A small contrastive image-text model, trained from scratch.
Model: 15.2M parameters, encoder arch convformer, encoder activation relu, encoder moe expert_choice, encoder patch size [4, 4], encoder widths [48, 96, 192], text encoder width 192, text encoder layers 7, text encoder activation gelu.
Training: adamw at rate 0.0019, batches of 256.
Rows from block 9 of the image encoder of a small contrastive image-text model, named by matrix and row number. Rows with one number within an expert belong to one neuron, the router's apart. Each number is 500 + 50 x the weight over its row's rms, rounded and kept within 0 to 999. All counts start at 0. Numbers have three digits each.
Before each expert's rows are labels from the 100 images, of 14848, where the router gives the expert most weight on average: "strongest on" is what is common among them. Only what is clearly more common there than usual is listed. The data: regions of photos with short descriptions (Visual Genome).
# router: router (encoder.blocks.9.mlp.router.weight, 8x192), inputs 32-63
# up: expert up (encoder.blocks.9.mlp.up, 8x96x192), inputs 32-63
# down: expert down (encoder.blocks.9.mlp.down, 8x192x96, transposed), outputs 32-63

# expert 3
strongest on: text has "wall"
router.3:540610552573503545432488535461568496529540590474489480566385515464462407487567503461502453543525
up.0:442450514447496455446581475519538451452496437585533479479563460475480536447469478486463481458458
down.0:537507561445452567494543503563517549511477497537507426482503492516381538397602505549440447432505
up.1:432524562474457543419599480540471554442446518518454461509375554558494474548521404548452452593559
down.1:460505556528463462523505534505518558494581480474383523486448488502466436436616524472589470555551
up.2:473514476494418451542517497479481459446489455547515561480458568558523551578476510454507584523452
down.2:490448616435528474462454522410493524540539535521492568454545448476487467533488500447524439513520
up.3:446372607437541388405513443462561526500515524506439494476495479526446561509500428562486488500547
down.3:455518526452513473515448560362542455536521531455396506503534539427526526436578559499447582525555
up.4:527532530539414435494519460518524499480502523538482547533520529448560481479502429510529471503476
down.4:461486502470525462589486491418585626478584565552426509480447442437520494437614555455543503491516
up.5:456453485469525479593552494531589552451535458485427508499476492493468517505535511473517571507606
down.5:489475407506481467513471457458541501459588557508541444505437448497543599497479490488526481461479
up.6:473490423511455388558547463549568560375531416497415566464447550425506486428521504504510607526542
down.6:550507566488500454457495446480462535519487531498607490452555508490482570438406475612502389422527
up.7:446462512504521517535560427510622438482514519504478419513523453438490528509488483551514485528505
down.7:394580575476484490432525439497497497500539521401592565427512537531457441557494514510473516600557
up.8:528501539403432495473526473518474496442408506563519460490474570438478547541443505559426493502521
down.8:556615551428509549438525429433435470507455563557512490486565409526514515471530528476484401503509
up.9:541532517581481573536586460552456596493503509512445475542429565531613449417552370431526489562539
down.9:445447499532430492578445442511528624468524528550488448515417459436527444457515510554555493498568
up.10:488530411537464407543588527550440534411538388470473562461469575520540474463533498439578566542499
down.10:552474533492500461515550385480454541479462504490570557425574561485534609604475492592460485479541
up.11:497530426514457414540551488534556563375510410489435547460440534491540478440542498482548551537523
down.11:519473568526504416442529418471462470478448513486574538485589500462507521527427466632536481557486
up.12:526482418514467557488491456526414496544474474514587552596466521546471515547464468435466552519504
down.12:514547430514541539491529540464445513540545537489384459502483492560490504432618499458489440501589
up.13:532467555523496471469427425492399554510500447487550540506523539513390535403441541459473588432589
down.13:555510439518520478513426539473482415510544519509412515453565527475485606507550501507481562431502
up.14:539482560494421392491549475516519518413508521507450608452422604533445478554539523486507480472493
down.14:515518475445465501465437625404514639537561487470394493508487481465480464427594527522527474475548
up.15:512473515462467544479531426501511486535468517539578510540554454465470535570477424528471471496437
down.15:509497478509455490620550553512499572460551490600373543446448543446520493530659539423509465433507
up.16:470441553470480406384450470489562499429517565508506564497445552577425548602472406510384568525480
down.16:521419552423530468480430578413542442501459520501429501529526520484494475434534539529484527479535
up.17:497582407538482509513533445504508632472445468473542441536440488485495454395516526459513576588600
down.17:441532545560524481439558347492476523514497512469508506483463473495492434440537457525605499583529
up.18:414415573375535452464388526492505501517531518502402550489473558515422532557468467490492553434592
down.18:515560495473456448503550608416571454435579520430470524452552527417536610496552579486445521517560
up.19:461493422416499498602456479508492528509428494533496430560540434486570535382454548490590479425457
down.19:515541461493455558499474500520552479513514571633489480544450428534505517559549483482433429418488
up.20:472464557451537522465491389490567441514372523506614446557579470478513532495392505656461509530483
down.20:375501570515535487459550378472577491541461503478541561462589504455487471475524497531503521614536
up.21:509417633476467430432562459495567470460515545532472569477485536503439532562502425491415478454474
down.21:464516507431478471532424556420537599537480539482384493542495499404478478455593620443511498496493
up.22:492556472432442510582542475464503457535486492551484499579503503475591570537517555447537458422434
down.22:536575478500511553586488522497516524493524560519492434498483438497545475450525511448463371395499
up.23:466364485419534525463413405513611425502484539541489483547535421458391524584420480510468524489485
down.23:415524573450470499449620472443544354491460575493533551478614500488519554526533506556415482556492
up.24:503464554375484439459613509514517449403507497541454622437481492527438564569495553538495523468514
down.24:527564497446427506482528557417523496533481469538362493600476545514495507450544573454533542452539
up.25:549536477563490530542541466524462634502512526493438465467473580488661439444571413465565477518490
down.25:473486466473474504573472460510543615470543534550424462506430427417608464462542513517568447479494
up.26:571504402546451359605490481482514589522508436516458572530426574477541523427532506443625558429420
down.26:531542457575525515538559539499462448480530549477486523428472466430607489384579488561566379504471
up.27:502518455430416533547575524499516455368500444531482487560458470457503518544491543445530537566484
down.27:644498396547542366409449432513478557428528486485541499545436545488518546512446420554503608466447
up.28:511455440483551551506430497580549530566398524558478492523525532369528456422450498578468607523509
down.28:537428457529577522571451451584614568547483529548489517579515359500539452462442506510510505521483
up.29:557548411535366406582582484547542502369509400541474567512462547438510523484527528455537545517499
down.29:553473534543461389499531429455459500415483497474559572466467538459523520488476470596609486523431
up.30:538497595532444438446550478515553476465513513551454532480518548440523491500506344519480521482472
down.30:391472510447506495525431510392579635531601587505476503512496473466470440453545567442550505465548
up.31:504491429530502458518524480529476534432423419549460516482458485487477472447443526515581543520520
down.31:493598486490393487469532515561522606416507561498418464423485533514494481431423463516507537547571
up.32:538488539541513392517460434553435564449509475479472579397449555447447502400505510532627499481488
down.32:539587479462477533504559600410406570449594542452504473486496491563563507490586589543445462476562
up.33:514415497551502529457431377608415499538455490483526478568517499483447466456429447479446581554527
down.33:506524465502470534430486461494576536482488549566390515518484428501474540448495470464469476497585
up.34:544416466479485470491479461535520514509438478622463523489495548419529559443500470520471572441541
down.34:425481524551504463586501458491470443493574488412500442466457490560485514501541514429509543503521
up.35:486521429422578483566506522468578543519483498488428510511502502517496483550550478493530554506550
down.35:457502543403503480488477525452602502540551582525476462448535439440475628615456526496445430521577
up.36:493452595453476505403607475513570523419522539520403504512431538554451514568518432549389475531550
down.36:473478490475475455485466573462578553491518513459366483500449486407520450407615543523535525521559
up.37:563543558501562524540462514432482590593381519468456425539556481474511472425510512592561455512569
down.37:429479531452527429522546448451531474477586466436478520414534568489590541482560528494557591555555
up.38:530438427521520482531348464493498615555436482535447497487497512428479480379460486504460622435578
down.38:492500408555528512557490451598546467488490482469492579471535507444465443469544568431535597460516
up.39:501485440483520449506488472500552548556409482510467441529538437497486467445475538513575511539438
down.39:458473536531443546477496416512519568529495528587541494549500441491448464493491455493449483579581
up.40:555556442541400400522591456528569433363509415532497578528462569464528550483529494468527558493487
down.40:525487566538441423493552420493530486442434509481542599497460522477492481485481446586554456575432

# expert 5
strongest on: text has "man"
router.5:498381450515513513522449562543452493581373546500495400524520470583617487377460469578494494460409
up.0:484513475486446506454478483564481457488552481533482512550446516552428482542501427413455507551556
down.0:494486428587532499654521523465442468528559485474484471546458504553599554479523541457529575473421
up.1:513479394505438505584514511634585450483401501590472502527505497483535522489423481563426519454417
down.1:538537459547437576418471450541506595459464414533519445443477574526469471551434424584466567533458
up.2:478405508395494404541511524450523482460492552514483498520480480450442487447527530543495450515478
down.2:458504462580503522448518505476353545524486451530569475459396563503585490398470407486502474491599
up.3:454529441448457377518483456446538505489496517511489525485408544480504467512501521486564520539472
down.3:447462477555544485503500507489466521472523498510479465528457535514583500443486427513535517542576
up.4:424505532531504467412511496514484541509466572485457550468486530559501510467511409519445489416492
down.4:583492416470469577520408521499397515526454492486533433491479482536535503515429500572444509453380
up.5:523488537502543513558503432485492532517411614502456452533520462502524515451480467542523479534466
down.5:540543462484467579453439539496423561579450517527497420443431495474500489492473486581505479442588
up.6:485518471584464577339521517562462429502565439532502520492436524578463459554535379445514479591466
down.6:523498500595528544665506477508383508571464437503534478560463458474536386451508554421610555506413
up.7:497460473448529488492456555465453555503568508513490481406466500559539478494461526526559497557491
down.7:520416488455454442452431460477534549450532459504532519453470538449465562604390382536417569454487
up.8:477475410476483457563491570637551490508481483611415555498487534457653464442450438582481516473418
down.8:550477494513413487400422468528491504466460409509567468453477554481505523503417440622437587514415
up.9:469537455599473497575523428581423486455480445452575473512445484460542502405504546477573562525545
down.9:464484587508513457447607501522478555489548551473433539410471548517539522455584492519441467473567
up.10:550464501500514466604479468439495551523446503532475471506491494455487486413544479557537476463519
down.10:479581520480479558464521548492438569581489487533521435451449530446564523451468482557501437458570
up.11:485485492587448550377541547560469401487576436508493495483439546574492461517525359441480498580491
down.11:531465498598500534630459495478378527557448431482523495587462476471523362454527535468585547544414
up.12:453462456430489483493500463575654396460504588612489520570513474478446543644497445539430547522468
down.12:557547485602511489498552536474469448500527467481475509427543583505580509459587416521522459575453
up.13:517383438430514462545442574515425489516492461532468495464542523415527476420473530592523534442462
down.13:510518535492456428434531475417472531479527484506525490398460591468502605500498410470454462409573
up.14:547581505591475522547516404499446492505424547489507459578476471558529516506503474472538458548447
down.14:424520541548493566456472483512457584556452500441610470481535491463460358527467508575581463584501
up.15:630469503414506523511540529468532479478508493587425545460535488482407532509553548488472467436528
down.15:472611545534487482439558408434421477492564481504556554417446542530565591481530430414454437499562
up.16:547408444483513461543478559506442473523465489523508477494524504438516491388496511590553515452457
down.16:488518513479491507427508506418436548505538501473509486380429571492505581452474461504435449411583
up.17:516590600536472494474656409510458479471609504464492484427441495523477588563550433456472439592639
down.17:471488611478524510466523547506572483566395521539441463490604487440420440558480498598473445581541
up.18:519431479553511446577479446505466479517450502521496463534502484423500513397508490576573526501467
down.18:506583503451512553422511521453406562548474566485546438409473506487529523435472490539472407501576
up.19:482492454515484509440480552541446431518514444552536457486510512543533504553438415558480535597503
down.19:547403515560495430604465495391474546466519468460500535490441528439514464519500537475556626474460
up.20:529551526530510569528474379460473474537435561498524438616491464566566533525470494488500442532453
down.20:449480501528468564424458456457463559569448448427603464471504523472477356527469498586608520620519
up.21:570573538523514573541484416508499508515396574495514436581484443546543538568454464513508474541441
down.21:488495487534472575422432501486470584571425487482572429498479514453479401515451545562597506577462
up.22:397518476433511540534482463495536468494484562527503457546458454534541506504485507481447477529445
down.22:494526466572503571463469526459404503545473457468562426538523576469583371434513435540547513593553
up.23:420471438489522549501483506497471471548493446496536458512490500628521483543421433510480540558486
down.23:574388514537539445583449489394433494536483429419539510511519547462552516528468481538534611506434
up.24:509487513438461541460454535585470482493486542536478495551480488505423441584489515484444503522529
down.24:480490413545546490588494500438481393509555511555476489502475419524520551525517461483555509467398
up.25:451468498431488426568505498438541465482465535523485479555490483450449491469532525524530499523505
down.25:463578488563520535419491486473376599565484480506567432479451513492553442387490433513543466545578
up.26:421488517495534551420538518556553486498500572484546473463479443505484507419453421503409459486529
down.26:547443497538592547549414510476417474609452464465523484579564478513483469510409502487501539471487
up.27:484525416510301421510508511605543461442430471614486592510450569514500448453491530505533526475413
down.27:526519534533426542384529438568539507451458426568521476468489473472411423548462446553393499568470
up.28:459428424526532567470470604533502454541508410507531465519520517572530413535458406524449560572486
down.28:547402533534514377578443481393473558524500452426537527459524559416533466497486507483531569482440
up.29:496478455509454484516515466668564475485430526566525516488513483513546547456412455539414520450438
down.29:531568486541419598375475452528484607505448411568539392437440545538526442525447455593470516475412
up.30:453537447533487576587484435550535437483463524515511468548455468546507510528460539463491534508416
down.30:469516544590534506467512560525418511559471516487580466448546518438565364438556443578534458630500
up.31:523491469504485516537466468636547516503397566534508479536542506453529527478397487552412516435471
down.31:555531437498415557400472493545551558513454449546557449485442565517503535544431471590423529464464
up.32:548506510497522507482484492572461557521394585477511447546558469535551504522421457554454468441488
down.32:515512421471478592472457484492507574562466465537537427485409495510557508529438557549482525407442
up.33:483490472535531528480511487580500513500405586518482484493532452576510482506422500591422462431454
down.33:552507439500445572417453475527450548514452446508525485497497543528540460554456494532472576446418
up.34:445495464539422482470522515577480458502580453499458559511424508557463457536522417424467512559466
down.34:547507462600532596605466556479375509543490484465539444535503480513531414441494552502551486484393
up.35:562495459570434427547524523568496501475469489562454597481480561499539509458532472544500475443467
down.35:500544479534515574458482427499511518513438402494595411469489477545451507519426454556461556563443
up.36:501474450564474483573511450589438474520436508542511474523471474429556475408478524529630515514448
down.36:475551525477468571384521529465459576515450565469513449442449490509483518472492501568474401484590
up.37:496558499505512604536485405455490507529458570484518443574470435593549526525492460482485444542459
down.37:435472497576471563467447481478464488538436458474585492526509542446520357508457514600610511602466
up.38:490471477548440500365508466615466451473510412515501546550445551529491465553472381428475567611472
down.38:546483508598528489562552519510353504537488477469562495474489503454573414484500542483593452531414
up.39:468495491558403392512551493550523496455448511548420602438452546504502518447525483518520501440515
down.39:574547469478521580479521457582456483530447424539599419507522450598461474582448504531461529525423
up.40:580556526499547602492477544464479535511405587490505476513513456536586480571507443540435454495469
down.40:429495516494431577484453438479451526546479439436563443461458486495503486510443579549552562448439

# expert 2
strongest on: text has "man"
router.2:519470557466526521437477589506475497572525406509507559495546576531431465622496462476553483525454
up.0:428554518481457369452552484502496505439522426449504538443506588512419486501485520499554578632538
down.0:452523448480517538523446520519431529607529500493486350551511439500550511492542492491517447526507
up.1:507510560486502432565570475478517467546562477515491525544491468554534544383506479492604446422533
down.1:520551468597488563530495474496550471523570470402547448435491498461481549520481459525489532458543
up.2:493545511483442528517470449575524454496484474655499543555419481463537566537433506484444522542532
down.2:505489466581463522503559520555488525460448499470449507466457462499581391529465489526510533439504
up.3:434528563551519529441414503494602499458436601496506456564430441573478472524444423456449539601516
down.3:579475499500479488573486431489429468576471510524492471537559458486492566409439477531500478435514
up.4:485460474566445504567577472583503481428444518555506411491438462463476579431475570508485519449442
down.4:448541538572461456524381473483519454409546462466494484414403480422508406501471429477541475459404
up.5:475512454438431422521430537522503471545432524687468520492458513502516478453464449514478521468481
down.5:564392500522556528606500407509492469528543514447591410517542418545553559528429464552519490366468
up.6:451472463510498431587554493582576531430420512541426457471484414466549537434430537557559529487518
down.6:547546518492425510491516454589559529555346477544568470590499453483441476484440564533513543515543
up.7:390455473528428490547559576497481458461480475478512458578492504490498394444491559517513463582495
down.7:506466471460498458515506523458491516573515584510477446499503515468620604426503469492616491497473
up.8:425528510500489443639573445535553548514489493516468486477447555460495492430509514529486538511568
down.8:467541503485556435584505505588462469533504537451470497501499472465457384504453513558460478548483
up.9:544425433434388459529568499642497484409479443531479510477490504464490461524549575500537458495442
down.9:379540499520487479504457443517520525526514450395549495460493496509505450416466515591506626634609
up.10:497501431500425524613540489569539481410474518539502417518454466412573517415511561518535485465547
down.10:434525484544474483515427424504437519572492463430556385502560535462521524475506480506540501511528
up.11:494612479433521548476412530483508489511527587511566345551539441514533497501421450534478440539545
down.11:581444453467513462543497568395525496498576436585451569491528589565433579560535477485519586410439
up.12:477503564393495456525517523457600479452492569528464477470511456500525560542531518501466521513542
down.12:512521476467467524440530504590443485394449428531572511514459484517356488487396546533518494560454
up.13:459534499434394500537568383556602502513471524547524432495429389493449530470449523481558535590519
down.13:543482595475480507617448483510556487373502427491421462427426532504433591499565526489468460519642
up.14:534460506415462515493553505503535493510534592514519528587485459506482504527548465457503464480478
down.14:510523438499583557525537520463496586359542514453534588512486601514562548480561568408458561484439
up.15:546483502523419464492476524528510413476579490552500569513468405491492457418554593458440509465550
down.15:474457597509517434421448507431483393573569568518547553398552469474509464488460483467503428515583
up.16:413533492476445429481542535479504463433497485459512489433417524523462484486529541582548414562510
down.16:577496510560491460549502524460457483546482390519463544480540525530495553511590473494520515491443
up.17:546506462510443510540450436579444466499452517518562502557563427375488569502396622580500500478473
down.17:558440588594549487485566487496428462539509495538469536523529461492566479444557409457510420535533
up.18:540487550489534456565550557484604459528431454474491497533556506569582518501490405562539478468501
down.18:515514480507455545556477463491519462478546477499500509428416541454390627625492546502479551508560
up.19:481440465506441479537542398567496499425458523548507466467497499457541495442485547536506506484519
down.19:468514570450367450407548491518490460446496524517505472481477443479480412568419552514556463569496
up.20:519417512521524462598598484500447477507443492442534380496549415434591548367478579573553500417496
down.20:465590525446436471413502535374511542472485439511488489511396528531462570594522499509445504556506
up.21:539497551418497504538486588513620497491417507537448532530502529554541491534500471537483415495502
down.21:501475440548496548624435362546408548534502461424519455486480478458443641438433517490507496506547
up.22:453569486457547516574482459549470548416438494559446522472480443483489539431438619448500571483461
down.22:460368575448387501434431616522479460490482479513536573460461479468503464499502498544458547587454
up.23:433487486437474484449505508513537410427501473506494479519503497500435489484491480536530485556505
down.23:543502476531489465575506472482465485530491471484440477531469492495606533399545448535605498448472
up.24:470495395503446482573564421598515506405503479471475461546468479480583573400426625505528524514545
down.24:489549542585489615497463499458490612520457460448576529517510465466503504516499525528525502506472
up.25:406440533440563525552513473538498403526512487490537441497545430460489518510462516582530527520541
down.25:552587466496454486421507516450454474486476439461565472521445566565494520501479458471517475547495
up.26:490489513485514510583531487468532551502473566469432397561516420454511558436537536480510481444589
down.26:519487519436478508507492485505541482504470459588508493493426549602505611532424426481522566536510
up.27:470477516495464463525559524494579454464457398493473464536516551414594576467498476477538557585501
down.27:528447551486437499514477536478504559463553488506475479459457547455441618655456541529435494477548
up.28:447546510498448499561594429555470506477453483509470523448432453435523543410552508481543505479519
down.28:560438489352521443467519481472506467547513462541516483478490587420493567474488419497492498370387
up.29:528576531448482515496583440468505445456501505525525475512510553518472514551577476552507424561563
down.29:542459462514534469475488502521528579514490506482524516531508482464466485488471510430468517542439
up.30:465524464517537509457481455535486512535434467568561491416552526463425573418532467574524471535522
down.30:434463479486466494516533494370540489518511499534508520570483345382495510548505475588515485560583
up.31:387502471427451412462480499503609518437543451497519522479510489440442445493487494488447588514523
down.31:540407437507517471549551546579470580485459518548481465520504534419558459383523511515489522537576
up.32:554512464509524539477561490533481460506432496494490345593476478473587541521520549470534508474461
down.32:512517467479480464453543498503591522423471565479459495495445529520400473599604474466566456451538
up.33:340492507559432568469563459591455611503466546569548435503416482475463555433521443446513509498517
down.33:449441533512474525493435457591488511520525535523517476518448490554500475509477447458526571532434
up.34:487497462422429529507465534581504442518407578535476447565498460492479473524394579570489526499503
down.34:555488405595606558491515545580433569559491486517497396514519496471603494417507457516447495464534
up.35:524407400538499455545494449576537492466459497542526483503481484460430529445464497451433558576526
down.35:506583517468479460458520419472489551385442520521527546513402549532516498394447422474543485436493
up.36:486506451507454506584568440563577539437441508554537460441416496494519567373480564584525509470554
down.36:502415554429487488539543523424440460514513517534415492558544489522459508484459496428401537449457
up.37:474511477479452491541567472587562480459523479498430517451474481476548505453469564443516509493564
down.37:498434558538477531514567471502408485497530450515510597443547503494476598546454491458477509499504
up.38:454457459429466468561542499562603447451524501622532421495496404442573533488488583505526464564530
down.38:627493460552559497515435533518517516468451500540501468524486467451511498384432450537508516552499
up.39:539491349443508495479493586566573484438471490542393550527479526519447429489475544510464541452474
down.39:507544426614540536524528321489478504573523445476575457461488513467542504432490398534597521522519
up.40:441604521440511596556516472501514488527495555469556322568529455511543559494464573497499460522592
down.40:597434477466589457527500501425478563519523446534525487508512640518479621566444437430416550488487

# expert 4
strongest on: text has "pizza"
router.4:547546489523530491589506520466506462475530476499448505437549448421368473457449622463582436439492
up.0:494526575456421462449441508462451466490478578508548472474568497403546552485445492595450425497475
down.0:538379487457569419562563476542518488460533548489496527506611446447524559393464561548549500483501
up.1:505547521505442469495473481518490536430511443525479585417440654417469482459564432453518498490586
down.1:461512512476533598467617496565452418487547504512508442500496455463522461514563376485460417499529
up.2:476450516517518513431466468538562499476401502505570453576505498478486424480477377561488537637557
down.2:539466479439534578532422412570441479527488512506573481525500488537540564527359393469445492429509
up.3:465546487461405542520542534535393438503498461533497518498401498502568569534442562495553458488438
down.3:608440544491550451505530455509485416477487530488517437571549495436582597507379495531522497429388
up.4:519491460414482498532467493488545528489497514568506509503489487419447551529464550496490538450505
down.4:524535480548561605525478530521430551520553576475526451495430436495581500479551490449483444488545
up.5:540499550453503493423551529525459439518507471608464533467476544522567534497510364566519477535500
down.5:526491495540474454497495440553477524511482352610440613518434589449532471499465470454585600513429
up.6:530468477505508457594594439574471425388488471490481579491452459504473544485459551503555507458403
down.6:527515506426494421545545496482484456506531573508479548487541525462579599443485533478452517405492
up.7:466529511452421484429455514586548500423509504529496558523468535490444460577438471483444542554538
down.7:420498519425500545526478470548507501564562558453490415517554421518488520589488504477418493501596
up.8:520490494525518578505520502586500470535454449479574432534595489427497572538406540528471515538582
down.8:471482449463383486548459520555624585443445459579505521512428534550510471515517483478512545511440
up.9:494515450502507440590512422482515552408514507479477528508453552560500495570502567431492624539517
down.9:485562462442488543512461552511396582450606503425533497460425521570560491443576521448454521479591
up.10:496546539504408541357473503522512512499389460572495557496450542490464452511456477510460532514545
down.10:480463481563565509503498444529586524552542517524535426521500441501553443465532398418486521490490
up.11:502487407555482391574474387518505537524502503485493482532471482464521505458510536469579555476400
down.11:425561479482458530510558528463498537534512516462451515399476552472531473380589526524494475416560
up.12:496484568433456552432533550482544482518468428576414454479493594530533501553517449525524523607552
down.12:527445508496497441506438513448512524505508430482489590410476528448540479491530471528522532435417
up.13:477534537414507568463483517478461561515461553480599433543509484522501441485506538526469450555524
down.13:539487503521468492448484572483501520514588504504458477441445512447543523530516421474509442457536
up.14:493505439514457462519530439495382541449560451463519510474476495484539561471513610342577531455420
down.14:467591504444494510357595495504482489423552539506540457476503507453449560460497538539443373587571
up.15:571475516545453438515484525560462443461528422509505571445477552549509477507488462450545464460486
down.15:413534507518513550519545499565464460502566505533522404555488447496534502443485436497457462586545
up.16:487502479501470461603560439569419438421523465509534576527466474511508597496420553511501445473407
down.16:530488484427505410537584483451481483485612576505472485481562508437604645404529540503475487354450
up.17:475583475496472481472482503525500539386510514473422505481393507471418479497529573502491518543540
down.17:549510471549499497508514537440492495572480541475437474493549501470589473411539497516508447414479
up.18:516499522485483474563475486502461494432545516499500550443484491426566607449454516457505440407439
down.18:522482540457558457408551459448484429439550592462499488527527454403491573492480564509490447484521
up.19:480482490409479446488486376476421593481523510488524474491470502462558538469529559401562553488457
down.19:518589444482451513407525570533449497422583554502545481477445509493495511482532474459450385502560
up.20:599469500610542596586576469518463398575446418517552481515567496517470577491404534489544490449488
down.20:420505450553454528508447423582501544493546501575509564561450449496525492504488460432475556454445
up.21:475631502544474451436490513469490558431520435480447524525428603458440429462507541501582509554536
down.21:543487472507537513522456465474515518563477482471556462519570492499526513473494365526418480414488
up.22:592496507485470432434450537450528431484419469560453494552561565495514579597424465567441537498452
down.22:432426605417502448526576540454540509499548472473437550393463506502527499417540452561501538478563
up.23:575489525422462494474394550488504460478477580652444457491540561434515560514462427596403473463558
down.23:520485531507564477519549536489449562550499452456479493540474508560600475417523546542605544576528
up.24:453555492444443518465393493523571503496483527532498461559464501406438446504508503461485555530511
down.24:447568494595556594548534593537466531571512541494431457506461478516576503461510478500460453505531
up.25:434515390495455427527437444546541511503482482490510514585439469473481454444464537468508613498427
down.25:459545533548547553600498525506446606587491513414523488407536522447579470383523523527482453468540
up.26:479525500545451488562554454533497461419480377494511557524485538547468462483445459496518593541464
down.26:483502488429511493498480562488497511523599533453526459469493452492510555435512471480389502415599
up.27:587483487583469468569416520476583561498407498550462557483499548459493446432505432576507565500512
down.27:523390486422585437573529425511477487504512453476555496519483498508539482473472542480549591552515
up.28:512429500502485496574484502527497491512494351529495489465538506445474458455473515443511539485495
down.28:398508471500419492494554493492540509432531447514502533470455522455486436516560461491506465571520
up.29:567560507553462496527575523565455420459507515565463494469540526624536545489473524469444395474482
down.29:519468473507516447566561417522446413419570500496488507501530509429598574409490537561558494537503
up.30:439507469459468510472550448531425484500554494503538449493530453430599513511525543476542483546490
down.30:506473445404479466462563539562522586432522474535531546442453553428521517502540525529487475465475
up.31:517570522491490515498614511516478438465544481511461469435530483590508551486485523411494401437507
down.31:522496509482472430454611437551469425345492482513529520512500532430546571466456518564443476520497
up.32:459583489499482506573563474543425436478519518520600468498480468483535562498387590479523431508439
down.32:598456471457506463527517505496538452537494507583361452504591493467503560461489475569483516380484
up.33:496496445451498482528493434511414598499533553496489464527482471498597521475480557434502473498405
down.33:514571499468477455412585581454442460479607525443528481444399483507537541455580531487498359498514
up.34:495489444390480486552460502510537579489461508549478485467517480431487488519522577524492556489496
down.34:509563474519557532522461523458424530525570521510530491475404490508588524505514488454521468485524
up.35:537516421550470445539551480505350562460516411453460577464463580533568515441502567410563499483441
down.35:395596487469483526436579571497523474472536525521466454520472503491471512468559506539487412627624
up.36:486540448531500451506527425487455484475472475513463496555482548570589577510492539439522554526497
down.36:507548500409429463437530524463465514444568426532486542417434567473507549381585492523502464463565
up.37:535548500525516584544477488471480498533431460518585445556548506455554526490504491586550475501552
down.37:459377467399544517447384431506539591513503577507549460500482505423403591612402477483404562401540
up.38:540481477428489514552540460505516577496472513529494472524500471385534512495520574466532505481476
down.38:470555496445517534406497544492453512517589511470579432466359490549544514509502472471468390527540
up.39:441518481391477511551528483546578489373511505469461499485486485465367527528455571504427522510536
down.39:555524471569460501513499572505478509549512476476456544511533507453630436402530516492525466424442
up.40:500491437466491468623513486573501498373539506448452524519451456430435561461482629490539510456450
down.40:557564491508487446496542555419453477530527551481456517495501517448596546427554548479495425437481